A small image classifier, trained from scratch.
Model: 64-pixel images, arch swin, norm rmsnorm, activation quick_gelu, patch size [4, 4], depths [3, 6, 3], widths [96, 192, 384].
Data: 97500 training examples, 15.0 epochs.
Rows from block 7 of a small image classifier, named by matrix and row number. Rows with one number belong to one neuron. Each number is 128 + 24 x the weight over its row's rms, rounded and kept within 0 to 255. All counts start at 0.
Before each neuron's rows are labels from the 100 images, of 14976, where the neuron reaches its highest value: "peak at" is the part of the image that holds the peak. Only what is clearly more common there than usual is listed. The data: photos of arthropod specimens (BIOSCAN-5M).
# fc1: MLP up (model.blocks.7.mlp.fc1.weight, 576x192), inputs 0-63
# fc2: MLP down (model.blocks.7.mlp.fc2.weight, 192x576, transposed), outputs 0-63

peak at: bottom centre
fc1.160 [117 121 117 125 120 150 130 136 153 122 163 106 109 129 150 117 140 130 128 155  80 128 111 137 111 126 118 102 141 155 110 102 126 131 158 105  86 154 127 157 132 104 102 136 118 128 115  90 117 156 141  62 154 110 146 103 147 143 113 149 115 130 154 144]
fc2.160 [ 99 162 165 136 107 149 123 128 137 155 127 119 138 145 142 104 169 133 134 192 140 164 129 169 136 132  77  89 120 139 125 166 130 133 119 138 134 129 149 102 138 154 127 106 172 133 115  98 119 120 124 160 174 106 141 101 140 137 113 116 144 156 113 129]

peak at: bottom centre
fc1.312 [123  91 111 182 156 104 129 102 104 138 131 134 149 100 111 118  99 122 133 133  99 136 112 140  91 113 139 115  86 155 109 130 109 132 153 124 116 154 184 138 172 127 122 151 155 129 143 109  83 122 176  72 127 139 172 159 120  81 128  98 133 141 108  86]
fc2.312 [134  95 104 154 163 152 113 161 139 141 186 148  93 114 151 127 135 116 105 140  82 113 136 107  62 130 103 156 128 138 148 129 138 130 137 117 133 129 156 130 160 159 122 141 109 128 124 135 116 149  97 150  93  87 111 143 123 153  94  96 107 129 163 125]

peak at: bottom centre
fc1.170 [ 99 120  68 116 144 121 142 123 141 144 111 163 139 156 139 158 126 112 118 115 124 131 154 128 105  69 147 131  95 125 133 100 134  80 138 137 116 147 149 118 129  72 133  90 152 117 109 136 133 148 126 134 137 148 116 141  89  86  98 138 125 124 132 105]
fc2.170 [118 107 131 124 131 138 138 143 136 110 120 136  79 158 134 100 145 126 148 128  97 104 131 132 156 105 144  91  82 146 155 110 135 130 161 144 172 132 145 141 120 154 140 137  86 116 124 124 127 138 151  97 118 180  74 149 138 134  81 134 139 123 183 115]

peak at: bottom centre
fc1.271 [125 107 112 159 144 138 146 141  90 143  97 135 119 112 102 112 114 156 119 104  97 163 161 132 129 150 139 134 152 150 149 111 149 120 127 127 128 160 131 146 136  72 154 136 106  91 138 134 136 147 137 124 101 139 141 130 128 138 122 127 144 116 128 151]
fc2.271 [126 134 146 147 109 135 104 114 155 135 105 155 115 121 107 121 148 107 143 152 117  80 132 138 172 131 107 114 100 112 146 119 125 152 145 136 114 180 142 131 125 188 148 129 118 109 126 160 164 137 140  84 131 152  77 170 153 138 100 100  95 120 159 131]

peak at: top right; middle right
fc1.369 [ 98 128 149 129 119 134 115 130 137 131 127 100 121 141  96 124 138 152 132 130  84  65  81 142 123 104  80 116 106 125 118 136 127 137 159 120 129 113 107 135 116 170 144 155 134 147 142 165 148 133 139  84  94 130 118  88 135  98 124 130  90  64 122 142]
fc2.369 [150 132 137 108 132 115 119 153 107  76 133 126 159 140 146 148 131 192 114 143 165 113 127 136 127 138 111 106 118  98 116 167 141 152 168 121 119  99 137  98 121 150  92 157 154 150  98 106 123 143 119 127 106 118 106  92 155 135 136 102 128 146 142 122]

peak at: bottom centre
fc1.49 [117 110 101 145 107 125 109 138 149 117 129 176 147 131 105 106 114 120 140 153 121 144 133 105 163 132 178 168 129 133 140  90 144  99 149 139 120 102 115 121 129 117 134  94 110 105 158 123 112 151 114 146 168  95 132 111 128 151  84 148 112 110 162 134]
fc2.49 [131 127 145 114 115 162 152 139 159 130 135 120 104 169 147 112 167 163 130 120 131  95 119 109 217  80 124 103 125 126 165 133 128 146 149 137 139 137 132 129 129 175 124 143 130 120 132 146 155 114 126 123 122 150 111 122 144 141 120 125 156 125 167 134]

peak at: bottom centre
fc1.480 [106 118 110 112 128 128 138 158 132 129 127 115 138 121 190 110 105  97 151 163  79 112 164  99 140 105 126 157  98 166 145 142 165 159 110  92  96 164 163 132 133 120 155 164 142 128 124  77 160 125 117 136 104 146 114 127 143 127 112 130 102 132 134 104]
fc2.480 [135 125 160 147 111 156  96 168 123 112 109 137 138 182 119 119 111 156  89 141 167 161 115 147 103 125 106 131 134 107 108 103 123 124 136 147 126 112 116 172 133 142 166  73 136  98  92 149 144 128 132 159 145 112 104 165 154 123 136 105 114 104 102 130]

peak at: centre
fc1.110 [122 110 129 114 122 115 138 146 123 108 159 113 137 129 122 108 133 125 118 109  88 152  96 146  91 142 106  85 119 150  64 139 145 118 142 144 144 123 142 131 113 124 153 121 154 104 125 124 139 131 148 152 136  99 115 119 160 119 127  83 112 111 122 163]
fc2.110 [129 127 130 143 127 158 109  76 147 161 122 129 184 113 116 141 117  76 155 124 102 136 145 147 135 160 129 133 168 146 165 101 150 123 112  94 129 121 153 147 154  70 130 142 112 115 148 158 146 115 117 131 175 136 141 110 106 141 115 160 111 121 118 109]

peak at: centre
fc1.410 [ 91 108 115 138 140  97 108 114 142 105 130 161 141 132 113 162 152 144 132 102 109 156  98 118 138 132 134  91 103 158 114 114 167 148 146 135 137 101 130 127 143  56 122 140 110 122 137 117 124 126 146 141 182 132 152 105 123 106 120 183  91 150  90 128]
fc2.410 [120 122 122 153 172 129 141 126  89 120 118 131 130 133 149 112  82 114 152 122 150 166 110 123 147 128 153 136 153 120 131  92 111 100  97 135 119 135 132 136 178 120 111 122 115 155 134 138 107 141 104 123 131 184 117 177 143 144 136 153 160 122 154 115]

peak at: bottom centre
fc1.86 [ 97  81  74 127 110 141 122 150 112 139 124 158 120 109 101 115 122 127 104  99 115  97 132 120 146 123 112  93 142 168 134 150 123 117 153  98 139 165 173 128 108 102 154 132 169 125 159 164 118  70  80 148  93 116 179  85 122 151 132 130 156  99 116 145]
fc2.86 [126 128 126 119 127 149 106 167 132 122 127 116 110 154 119 141 113 131 107 150 168 114 100 195 122 131 136 118 128 112 125 107 138 157 173 119 117 119 160 133 143 130 138  74 122 143  99 123 155 138 151  90 168 144  94 161 134 119 118 142  85 120 146 130]