From a checkpoint of a small image classifier: 7.42M parameters, widths [96, 192, 384].
Rows from block 8 of a small image classifier, named by matrix and row number. Rows with one number belong to one neuron. Each number is 128 + 24 x the weight over its row's rms, rounded and kept within 0 to 255. All counts start at 0. After the name is the row's rms in percent of the matrix's.
After each neuron's rows are labels from the 100 images, of 14976, where the neuron reaches its highest value: "colour at peak" is the nearest of a few named colours to the mean colour under the peak. Only what is clearly more common there than usual is listed. The data: photos of arthropod specimens (BIOSCAN-5M). In brackets: how many of the 100, against the usual share in percent.
# fc1: MLP up (model.blocks.8.mlp.fc1.weight, 576x192), inputs 96-191
# fc2: MLP down (model.blocks.8.mlp.fc2.weight, 192x576, transposed), outputs 96-191

fc1.172 108 [122 125 131 138 121 160 159 111 127 149 137  83 117 122 122 114 110 116 129 118 139 128 130 143 117  73 138 115 102 173 139 124  88 115 153  89 101  84 140 130 145 128 133 117 122 136 147  70 144 141 109 121 179 102 145 112 110 104 113 127  82 112 104 145 136 149 139  87 130 117 163 129 167 139 149  94  95 125  65 144 100 143  99 120 161 171 122 146 121 145 137 117 148 114  79 116]
fc2.172 107 [179 110 114 115  82 148 142 170 140 137 130 100 102  97 130 139 118 152 154 136 113 167 119 127 136 140 175 159 136  82  98 143 126 154 146 163 123 140 182 110 115 158 120 113 146 142 116 151 143 128 124 126  96  97 123 128  93 181 119 128  87 126 128 167  90 150 164 146 149 111 109 138 108 149 124 109 116  38 122 161 131 153 122 126 115 169 124 160 142 153 175 156 107 110 112 134]
colour at peak: grey (34 vs 8.9)

fc1.538 106 [105 123 144 128 140 178 158 132 125 114 151 107 170 116 102 108 101 152 109 170 147 166 118 148 101 121 131 111 106 138 140 113 115 128  91 153 150  93 105 130 141 121  78 159  95 131 176 112 167 103 117 161 127 120 154 122  76 106  88 146 138 103 112 138 159 124 134 108 140 134 105  90 134 141 137 127 108 110 133 102  88  95 146  69 125 156 143 126 140  95 144 141 121 105 108 131]
fc2.538 113 [ 98 180  85 111 125 111 136 106  83 116 122 145 151 130 141  98 127 136 133 118 148 138 118 160 108 105 104 111 119 141 162 136  75 133  92  87 112 108 105 144 129 116 113 144 129 110 161  71 146 105 125 143 117 108 152 104 119 107 161  99 111 128 144 129 150 107 110  97 128 138 169 124 171  98 124  80 129 126 134 112  88 165 140 102 121 118 104 107 122 138  86  89 165  97 142 149]
colour at peak: brown (54 vs 2.6); grey (46 vs 8.9)

fc1.92 113 [ 92 154 100 100 134 104 143 102 129  87 156  98 126  93 136 107  77 144  91 151 160 168 138 139 125 110 138 125 121 156 156 116  48 111  99 121 107 122 138 157 151 117 100 152 103 139 161 119 113  92 116 137 116  93 100 120  97 150 122 130 133 115 116 162 115 125 121 113 134 124 107  95 160  99 127 151 107 113 107 128 110 101 125 112 169 103 112 154 127 177 144 114 172 123 115 151]
fc2.92 111 [147 143  91 136 111  98 128 167 135 154 110 144 124 142 127 109 134 100 141 116 131 125 141 145 165 138 123 159 117 184 128 130 151 137 112 116 102 136 141 124 149 123 132 113 147 122  98 105 145 121 127 124  92  95 119 141 157 143 165 104 110 120 163 101 130 166 113 108 112 166 100 174 175  82 134 117 160 123 115 119 126 131 101 151  73  65 106 141 128 161 110 106 150 140 158  81]
colour at peak: brown (61 vs 2.6); grey (39 vs 8.9)

fc1.448 098 [ 80 153 122 118 171  62 135 129 110 129 159 108 122 113 141 113 105 143 117 114 120 143 114 162  95 116 160  88 118 168 180 134  97 157 109 120 163 115 139 168 149 106 143 146 118 155 167 123 113 124 169 141 145 129 136 128 134  96 155 136 172 117  94 167 154 124 114 124 137 155  93  68 152 113 163 100 135 144 116 100 104 132 124 125 150 106 129 141 145 118 108  98 136 133 142 169]
fc2.448 100 [145 117 127 136 102 107 139 128 150 114  84 139 122 142 127 133 190  85 140  97 122 105 101  97 129 129 138 127 116 100 131 140 149 126 162 107  97 140 134 108 142  56 141 151 139 132  96 146 115 144 128 106 140 187 101 116 160 137 148 106 111 126 146  96 114 141  89 124  87  90 175 195 174 122 137 161 135 125 131 147 128 141 134 133 104 137 137 138 121 150 184 150 115 155 154  62]
colour at peak: grey (47 vs 8.9); brown (40 vs 2.6)

fc1.142 104 [ 91 120 100 143 152 174 153  95 117  87 166 112 150 133 133 104  85 128  67 160 163 161 122 120 126 144 148 100 107 151 149 115 128 119  91 100 164 109 121 143 141  86 108 177 132 112 171 103 109  84 122 166 140  95 103 120 101 102 120 118 111 157 117 137 128 123 109 148 136 127 116 112 135 147 117 148 119 102 129 117 110 121 176 110 150 117 128 117 132 131 135 142 144  78  72 141]
fc2.142 121 [142 142  93 130 117 122 145 141 119 152 113 145 143 159 102  92 147  96 132 120 124 124 126 170 154 111 122 126 121 171 131 107 122 142 127 101 109 114 146 145  97 154 133 102 100 128 121  65 146 130 126 110 117 103 149 118 151 100 134 106 117 126 124 109 180 164 106  78 130 118 156 160 164 113 104 102 128 134 120 133 114 150 104 141  96 112 124 121 105 150 122 101 177 117 151 108]
colour at peak: brown (53 vs 2.6); grey (46 vs 8.9)

fc1.8 109 [ 99 163 121  78 164  87  92 135 105 128 181  92 137 123 109 161  99 135 107 128 133 143 131 114  85 107 141 112 125 122 176 138  92 120 105 104 149 104 130 134 129 124 102 163 113 139 172 138 111 137 145 142 158  84 124  90 116 121 138 156 150 154  85 156 157 107 134 110 117 191 144  77 127 107 122 111 102 125 116 113 109 117 124  97 150 161 119 116 152 123  99 129 143  72 107 181]
fc2.8 064 [140 116 129 141 112 139 169  80 138  81  74 132 144 169 115 121 199  89 127 128 113  95 118 123 110 136 136 113 120 104 126 126 133 124 153 109 119 145 125 114 132 109 123 103 150 127  88 124  90 125 146 110 148 198 133 105 131 108 135 139 135 137 133  94 162 144  87 115  86 106 148 190 155  92 136 144 132 156 122 133 128 130 131 124 117 120 117 123 132 160 152 132 113 177 150  76]
colour at peak: brown (79 vs 2.6)

fc1.543 105 [ 79 140 138 123 139 103 110 102  92 141 166 109 155 130 120  78 114 122  98 148 143 138 127 106  91 147 130  92 137 144 146 156 126 123  92 119 148 128 101 137 149 123 126 163 137 136 171  88 102  88 146 137 142 128 121  95  92 106 121 129 113 147 100 148 173 122 107 127 111 154 124  97 125 132 146  88  78 118  94 113 129 125 165  90 150 108 101 134 130 122 106 138 155  62 102 147]
fc2.543 099 [138 137 114 156 103 134 145 119 117 128 103 138 117 159  88 101 206  84  97 142  98  96 137 140 147 131 135 117 143 124 126 127 162 139 148  92 141 125 148 100  94 107 139 127 119  96 127  98 101 128 118  98 127 129 140  94 141 114 141 118 121 105 129 107 161 152  85 114 119 117 162 166 156 124 117 136 116 152 100 132 144  87 143 152 107 140 160 125  95 146 158 171 151 128 146  92]
colour at peak: brown (61 vs 2.6); black (37 vs 0.3)

fc1.64 106 [ 86 116 137  91  89  72 140 158 138 131 122 109 123  99 162 100 144 162 113 123  83 122 122 181 102 134 139 151 131 137 186 121 115 136  99 112 117 131  93 155 150 105 103 120 131 131 110 104 108 161 125 135 158 121 115 113 125 130 156 132 140 111 123 181 144 160  84 102  89 158 110 104 145 110 172 147 144 136 135 102 112 143 148 109 146  98 121 150 152 143 128 112 150 102 150 137]
fc2.64 122 [119 115 146 127 113  90 134 169 149 114 131 102 128 109 135 128 118 112 166  99 130 119  95  88  98 160 171 143 140 102 127 140  88 108 138 133 104 142  98 126 163 127 118 112 171 150 114 165 119 141 154 129 159 177 102 108 121 158 136 138 126 143 132 109 142 136 111 126 123 138 103 162 108 130 168 153 139  96 131 148 147 187 133  96 117 150  85 114 175 145 137 114  78 149 142 107]
colour at peak: grey (86 vs 8.9)

fc1.279 107 [134 188 110 140 146 125 123 114 101 149 116 145 118 138 115 130 107 127 136 127 127 150 190 155 120 112  97  82 142 168 139 158 125  99  98 102  99 132 135 143 123 128 144 150 111  51 137  97 149 137 122 127 104 104 141 167 145 105 120 115 169 147 152 142 132 125 163 117 178 167 101 112 123 121  90  79 188 142 147 133  97  94 147 117 146 114 142 120 101 110  75 103 137 121 112 159]
fc2.279 124 [127 125 121 148 109 103 100 138 143 121 170 171  83 117 120 130 123 103 145 105 132 114 144 101 159 139  86 111 159 147 107 137 168 108 143 126 142 111 120  99 117 151 184 108  96 126 113 147 149 158  98 108 143 118 108 154 159 137 116  99 115 113 158 133  90 137 110 147 105 118 139  96 130 137 142 166 153 166 119 121 125  94 105 181 149 108 126 118 101 113 124 135 149 105 117 120]
colour at peak: grey (27 vs 8.9)

fc1.231 122 [102 171 104 118 153 112 100 133  99 146 150  97 115 117 112 121 131 131  65 141 145 153 137 125 121 113 148  83 135 164 170 150 119 131  69  90 150 119 138 122 134 107 123 153 119  97 185 110 126 110 131 159 144  80 137  81 131 107 135 130 145 124 126 138 150 120 135  87 115 134 139  87 159 125 124  92 116 113  75 118 113 123 158 112 124 134 163 143 110 139 103 149 144  93 115 149]
fc2.231 075 [152  82 138 144  98 139 154 105 131  80 101 103 125 162 125 132 145 133 151 125  86 130 117 164 112  93 116 140 141 118 110 124  99 137 168 142 117 160 148 144 119 146  85  90 144 137 102 139 130 122 170 120 131 165 160  88 106 145 104 177 158 109 117 118 174 148 147 118 122 122  90 170 107  99 116 135 125 150 138 127 132 161 132  97 105 102  91  98 143 170 126 100 102 176 133 115]
colour at peak: brown (57 vs 2.6); black (25 vs 0.3)

fc1.511 110 [ 87 161 131 101 166 102 123  94  95 112 169 111 147 129 121  96 114 136  82 142 166 144 127 125  81 102 113 121 110 110 153 140 137 134  80 134 135 137 106 144 136 110 103 171 157 134 192  89 118  85 144 142 111 129 141 131 110 135 132 117 100 131 108 131 179 122 112 129 123 154 123  84 148 116 150 106 110 106  93 101 136  86 143  91 165 100  81 137 161 130  78 127 140  88 120 157]
fc2.511 084 [146 132 109 120  96 144 155 108 116 100  90 135 141 160  87  99 197  91 100 169  96 105 114 126 135 130 149 116 134 108 138 123 155 137 137 116 138 134 146 125  77  97 120 138 119 113 114 107  93 123 137 100 109 155 141 103 115 117 145 125 148  87 118 120 156 140  85 107 133 102 176 177 154 138 102 135 121 162 134 125 128  92 143 130 109 165 151  94  99 140 165 152 155 142 156 110]
colour at peak: brown (71 vs 2.6); black (28 vs 0.3)

fc1.228 114 [100 152 129 101 126 120 107 104  85 131 135  67 172 147  97 148 149 135 126 147 156 142 128 139  98  83 126 116 125 156 160 193 103 147 106 110 121 127 148 108 113 122 128 130 129 121 183  98 122 134 150 132 162 135 132  85 131 107 133 167 123 137 131 160 170 108 142 105 102 117 147 109 140  96 152 117 147 128  92 124 136 119 126 113 157 156  97 143 155 116  97 123 133  78 146 137]
fc2.228 124 [131  98 153 122 135 105 149  83 134  95 110  91 141 162 115 131 169 102 131 121 100 128 113 135  89 113 139 102 115  92 143 110 153 139 170 148 139 157 142 133 140 110 102 125 152 168 128 141  90 118 162  90 169 164 157  81 121 122 104 178 143 119  85 133 170 136 122 128  87  99 135 157 120  83 138 133 107 127 109 124 118 128 132 107 140 118 110 121 152 139 160 146 115 163 130 115]
colour at peak: black (54 vs 0.3); brown (45 vs 2.6)

fc1.328 110 [ 89 142 121 136 129 105 112 100  77 106 119  67 129 154 102 135 156 150 115 146 139 120 133 157 100  95 158  96 153 143 191 173 119 151  97 110 109 146 143 125 140 131 123 157 120 126 150 112 117 142 159 120 158 130 136  88 149 114 105 169 138 147 134 139 162 130 148 106  93 120 113  73 145 121 132  93 139 104  92  84 110  87 155 106 129 150 110 159 147 123 108 126 127 113 135 126]
fc2.328 091 [137 107 117 135 100 100 155  66 101  71 106 112 103 149 122 118 191  96 146 101 122 143  87 113  75 114 150  93 124 108 133 113 108 137 157 124 120 164 143 140 142  98 113 121 134 142 120 133 105 119 139  96 141 157 149  89 134 116 110 147 142 131 101 152 151 130  94 138 109  96 168 150 143  98 112 115 114 134 120 128  93 114 149 105 118 132 100 112 117 157 161 139 152 169 140 111]
colour at peak: black (50 vs 0.3); brown (46 vs 2.6)

fc1.184 119 [ 92 149  99 105 130  96 111 140  87 121 173 101 154 148  94 103 115 109 109 154 142 130 121 130 136 136 114 132 126 128 154 133 100 152 104  94 140 132 144 114 126  96 131 144 124 153 145  59 100 113 113 121 141 109 118 105 120  93 133 115 119 130  78 135 181 118  79 124 118 166 138 144 148 126 153  99 114 142  91 122 140 113 105 158 143  92  78 125 154 162 109 115 188  77 147 131]
fc2.184 140 [133 142 118 144 128 153 157  71 105 104 116 158 107 119  89  78 161 114 113 171  93 129 127 113 124 167 113  87 126 109 131 112 157 107 133 138 196 132 141 125 101 114 132 138 122  97 129 150 104  95 132 119 115 124 173 110 102 115 137 135 180  60 123 134 113 139  98 140 134 136 117 130 129 126 124 143 128 155 113 101 117  82 148 144 144 109 164  91 100 121 141 151 128 158 122 139]
colour at peak: brown (52 vs 2.6); black (34 vs 0.3)

fc1.83 112 [ 81 139  95 139 100 158 171 114  76 109 115 113 127 132 101 117 164 118  55 168 138 135 117 119  93 108 139 100 164 137 171 143 109 125  81 106 123 113 146 148 105 100 121 140 111  86 161 101 111 104 128 175 126 113 168  60 114  88 116 142 121 137 128 112 177 110 121 121 127 119 134 120 135 142 114 110 126 116 126 100 137 129 181 105  98  83 114 117 124 158 118 137 133 126 126 157]
fc2.83 123 [152 116 131 130 137  70 144  95 110 147 127 141 108 150  98  95 141 104 125  96  89 102 134 199 122  80  85 117 128 139 130 112 131 146 166 119 132 137 132 165 108 113 117 125 109 124 119  98 126 110 137 113 133 145 151 103 126 113 116 145 159 113 110 121 156 131 106  95 133 129 154 142 148  98 101 124 118 200 139 150 110 112 130 113 129  77 133 112 102 145 112  92 153 137 164 131]
colour at peak: brown (46 vs 2.6); grey (35 vs 8.9)

fc1.560 102 [ 82 179 147  92 124  61 148 154 119 165 110 124 139 135  82 120 128 143 139 129  91 129 103 185 117 132 123 118 164 135 188 139 139 149 121 145 137  71 108 172 138 140 101 153  92 108 155 113 122 161 140 165 148 128 115 121 137 103 144 167 169 138 122 140  98 142 103 112 128 137 129 103 159 146 130 138 139 161 143 145 102 101 158  98 133  67 151 110 122 109 137 103 128 130 160 137]
fc2.560 084 [128 122 137 106  78  86 131 155 148 140 151 122 112 121 147 106  92 114 167  91  74 136  87 146  95 153 144 152 158 111 142 116  68 157 142 132 116 126 108 169 159 114 117 116 124 168 110 110 138 151 136 135 160 167  90 106 103 141 130 115 122 134 113 125 176 135 102 111 103 119 126 158 128 124 161 156 121  90 147 149 121 193 110 101 124 140  82  91 164 124 117  85 121 103 152 112]
colour at peak: grey (85 vs 8.9)

fc1.260 109 [ 64 117 150 124 172 118 140 128 117 157 150 162 153 174 105  96  67 140  89 134 142  89 145 148 109 108  84 143 115 134 142 124 103 123 112 119 115  78  98 154 109 110 124 143 134 117 147  87 147  86 143 132 108 122 145 162  92  92 137 109 129 130 139 100 122  96 128 118 137 132 164 133 119 119 123 137 111 115 118 123 143 120 151 100 170 122 117  91 122 126 105 107 124 107 139 160]
fc2.260 103 [129 111 134 124 117 153 140 143 169 140  71 130 172 152  85 114 169  86 118 118 129 104 101 101 144 133 154 150 100 101 136 134 146 135 139 133  87 131 154 108  87 101 128 128 151 145 109 132 112 143 156 118 133 169 128 123 138 134 138 120 117 103 114  87 143 149 127 140 124  97 168 204 131 140 117 165 124 145 110 138 163 147 102 137  80 180 132 142 139 159 177 123  89 149 137  70]
colour at peak: grey (63 vs 8.9)

fc1.340 105 [106 157 166 105 127 105 150 103 122 123 170  95 142 146 107 115 126 144 119 155 135 120 111 123  96  93 124 106 142 133 184 146 120 148  99 131 132  95 124 154 122 120 119 155  89 119 186 117 139 138 145 174 155 138 159 111  77  86 130 154 157 126 118 149 136 131 111 142 107 154 143  58 143 136 132 116 136  90 139 109 127 117 159  95 157 120 122 106 148 122  71  89 105 104 154 161]
fc2.340 070 [138 140 100 132 116 102 135 147 131  76 126 124 136 164 134 139 160 135  94 128 135 123  94 124 101 117 160 133 161 107 144 124 107 130 123 105 125 140 136 143 121  60 111 156  88 110 126 133 116 109 154 159 118 156  96 118 102 155 158 126 143 155 150 105 132 107  91 114 108 112 134 173 169 116 113 110 144  80 180 142 121 140 184  89 115 113 127 112 117 153 146 143 138 170 160 108]
colour at peak: brown (65 vs 2.6); grey (33 vs 8.9)

fc1.428 104 [125 153  95 121  81 137 131 110 105 111 120  99 150 160 103 142 153 128 110 155 122 164 107 110  88 118 133 131 136 133 179 105 135 157  82 138 117 128 138 187 118 107 120 161  94 124 162 132 138 150 138 193 130 122 164 119 133  86 110 115 146 124 116 133 145 105  97 173 126  97 142  89 137 142  93 126 139 124 139  85 133 105 129 128 127 124 102  98 115 119  86 112 136 114 121 153]
fc2.428 092 [117 130 132  97 144  86 127 148 116 124 160 126 163 191 129 128 116  96  91 113 153 111 138 147 112 105 143 118  98 132 142  97 141 160 142 117 125 128 128 148 126 112 109 130 108 154 139  89 140 124 151 117 133 136 141 118 110 153 124 152 123 140 126 123 179  83 102  91  99 117 157 152 147  82  93 121 118 114 162 124 102 124 133  76 111 119 113 134 112 118 114 107 138 136 163  94]
colour at peak: brown (52 vs 2.6); grey (35 vs 8.9)

fc1.69 113 [ 63 157  99 119 117 136 129  94  92  92 164 109 149 140 129 112 104 111  78 151 172 171 142 127 127 131 129 102 115 142 154 128 118 126  66 116 126 120 109 116 133 130 115 148 163 127 173  69 119 102 134 154 133  76 115 114 110 102 111 126 112 164 130 158 151  99 116 127 104 139 128  75 142 137 119 123 147 105 111  87 128  99 129 127 125  94 110 141 149 145 110 144 138  59 114 143]
fc2.69 084 [165 129 103 144 129 137 155 127 130 126 125 156 135 156 111 105 151 108 138 170  86 136 138 171 163 117 119 126 128 152 125 114 179 132 134 126 155 108 140 125  91 133 113 113  92 119 111  92 132 105 125 106 102 114 169 118 120 131 133 111 122  63 122 117 155 165 126 103 136 128 137 180 164 119  95 112 123 151 133 128 110 106 121 142 101 118 144  88 100 140 149 138 153 159 144 110]
colour at peak: brown (70 vs 2.6); grey (28 vs 8.9)

fc1.455 101 [117 137 113  96  94  92 138 117 123 116 129  86 138 122 141 146 108 162 135 123 137 147 108 164 108  89 148 144 117 141 159 155  96 123 103 114 142 143 138 129 156 136 149 142 155 138 148 121 105 110 146 168 131 109 121  89 116 140 164 148 121 103 136 152 116 146 154  85  79 122 117 103 144 104 155  59 138 104 124 149 133 156 105 146 151 170  95 126 153 138 151 136 162 131 124 194]
fc2.455 071 [137 110 133 162 123 130 134 131 102 112 108 111  94 156 140 143 186 112 147  89 167 104 122  84 103 115 175  96 124 103  89 132 135 124 153 116  96 168 118 118 144 130 132  97 142 119  98 159 126 141 130  84 127 156 127 121 159 135 115 139 130 160 143 129 132 124 117 126 111 125 143 205 133 118 123 121 126 111 105 146 107 123 170 102  91 131 131 150 116 144 136 171 113 147 146  53]
colour at peak: brown (62 vs 2.6)

fc1.324 098 [ 85 163 125 133 120  76 121 103 106 112 133  92 122 128 121 111 158 121 128 115  87 135  83 137  89 122 122  94 116 147 167 119 109 131  99 108 154  99  96 145 165 110 114 157 138 130 162 126 111 114 138 170 161 146 125  90 104  97 154 121 155 147  96 149 149 102  86 133 115 146 135  77 128 146 151 111 116 117 114 137 110 163 132 144 138 121 104 105 136 123 103 111 130  85 143 174]
fc2.324 086 [125 138 124 143  93 132 118 118 131  92 108 122 115 166 108 119 193  70  82 136 114 110 113 107 115 156 178  95 162  91 140 114 141 147 136 114 133 158 145 100 124  71 143 143 102 121 108 115  90 146 135 101 145 157 109 110 137 123 137 141 116 153 133 120 158 121  79 131  80  94 149 156 159 112 127 148 128 121 122 122 133 110 155 130  85 139 135 176  99 132 150 163 143 142 169  65]
colour at peak: brown (59 vs 2.6); grey (32 vs 8.9)

fc1.278 100 [103 156 128 120 123 127 115 121 108 136 151 119 143 151  88 117  90  96 112 160 137  90 169 117 123 115 107 119 127 134 162 120  96 148  83  98 125  85 114 103 116 130 136 160 124 122 168  90 128 145 113 139 139  78 111 144 119 100 148 147  91 119 117 130 123 102 101 115 140 166 153 107 115 101 160 106  96 100 134 109 139 128  94 140 182 162  83  72 119 118  74  94 127  78 108 135]
fc2.278 079 [131 142 115 116 106 157 172 143 164 113  98 152 125 108 111 103 146 126  97 134 108 119  96 107 128 184 168 145 110 107 149 138 133  95 123 125 137 119 132 117 119  82 136 150 123 116 111 167 100 143 152 157 160 166 112 115  77 148 172 112 134 105 158  91 105 148 117 125 115 106  96 168 152 139 164 163 156  99 134 137 138 167 117 125 119 180 136 144 139 141 171 122  81 151 129  97]
colour at peak: grey (50 vs 8.9)

fc1.251 112 [ 90 147 143 116 150 108 110 104  83 110 126  61 138 119 113 153 128 159 103 135 161 141 135 140  83 104 140  93 109 139 152 181 131 143 105 112 106 136 130  97 119 133 114 148 122 102 190 112 115 118 162 127 154 129 135  95 119 118 117 167 125 130 121 152 187 113 150 106 118 141 131  76 129 121 139  96 120  97  71 111 123  96 132 129 151 148 108 144 152 139 112 134 131 103 137 144]
fc2.251 116 [125 113 130 125 125 113 142  64 114  82  94  92 137 152 110 118 189 112 122 138 106 139 102 136  84 118 141  94 131  89 147 123 138 146 147 143 142 162 156 124 126  99 104 133 150 151 135 129  82 111 162  94 152 158 157  73 124 121 114 169 152 117  93 141 163 134 117 128  87  97 146 143 125  90 134 119 116 134  98 117 117 114 147 114 124 108 117 131 141 144 158 153 137 163 136 130]
colour at peak: black (53 vs 0.3); brown (46 vs 2.6)

fc1.439 111 [ 86 161 126  90  87 110 135  99  85 125 119  75 150 125 106 124 158 153 113 123 154 130 135 164  95 101 127  94 134 143 157 185 101 139  99 101 117 132 145 111 125 119 116 147 135  99 177  89 105 113 165 141 123 113 147  84 132 121 129 177 113 109 126 161 163 107 146 112 127 110 122  78 136 102 160  80 112 128  95 113 149 107 122 101 147 147 113 142 134 150  93 131 125  53 158 141]
fc2.439 117 [147  93 150 140 129 117 151  83 124 102 101  93 117 154 104 127 182 104 133 135  90 128 117 145 103 112 139 102 130  98 129 110 156 139 174 144 143 154 157 130 123 123 109 116 146 151 121 143  89 114 155  94 158 153 160  77 126 122 102 174 149 121  85 131 166 152 123 130 108 108 127 155 116  97 128 129 106 131 100 140 124 121 133 124 137 114 129 121 139 144 170 156 119 167 128 119]
colour at peak: black (53 vs 0.3); brown (44 vs 2.6)

fc1.302 118 [128 140 125 115 179 166 130  95  91 152 126  87 135 122 115 144 143 177  68 105 167 120 127 147 107  72 137  88 105 160 167 153 127 114 114 105  99 136 140 117 109 121 127 147 103  93 181 113 101 137 159 133 154 133 115 112 135  95 127 159 115 162 167 115 126 124 160  96 114 133 133 108 164 124 136  94 141 145 101 145 135 102 121 112 149 162 163 155 122 138  99 139 139 117 141 126]
fc2.302 103 [138  86 160 114 157 111 122 169 141 136 152  88 125 150 139 136 113 124 113 104 131  98 136 127 110 108 155 115 118  92 117  98 128 148 155 152 150 162 140 131 142 123  99 111 116 162 115 139 135 151 166  89 166 158 126 125  99 182 101 184 150  95 113 148 125 114 115 104  79  97 117 168 108 104 122 161 114 131 148 124 123 172 156  77 127 129 140 151 130 119 133 160 114 183 165  77]
colour at peak: brown (38 vs 2.6); grey (30 vs 8.9)

fc1.365 101 [126 140  85 104 101 184 156 128 115 122 140  89 138 153 114 138 144 127  83 156 149 167  86 103 123 136 142 119 108 180 160 108 127 152  75 122 127  98 134 166 137 108 149 176  86 122 175 129 156 123 131 176 157 124 139 107 124 101 122 119 122 121 119 123 140 106 122 145 121 111 139  94 163 134 112 162 137 115 144 113 128 141 118 127 127 152 127 111 124 162 149 135 141 157 100 104]
fc2.365 123 [139 139 109 105 132  84 139 145 109 150 144 131 133 153 136 121 112 122 134  85 138 130 137 182 122 101 115 145  92 167 134 113 132 157 132 117 111 137 141 162 142 136 108 112 132 141 128  90 148 117 129 124 106 102 148 115 138 129 126 131 116 145 135 127 165 122 118  73 126 133 133 146 156  77 106  96 133  92 142 133  98 147 109  97 101  81 105 133 121 147  99  87 161 112 159 116]
colour at peak: brown (53 vs 2.6); grey (47 vs 8.9)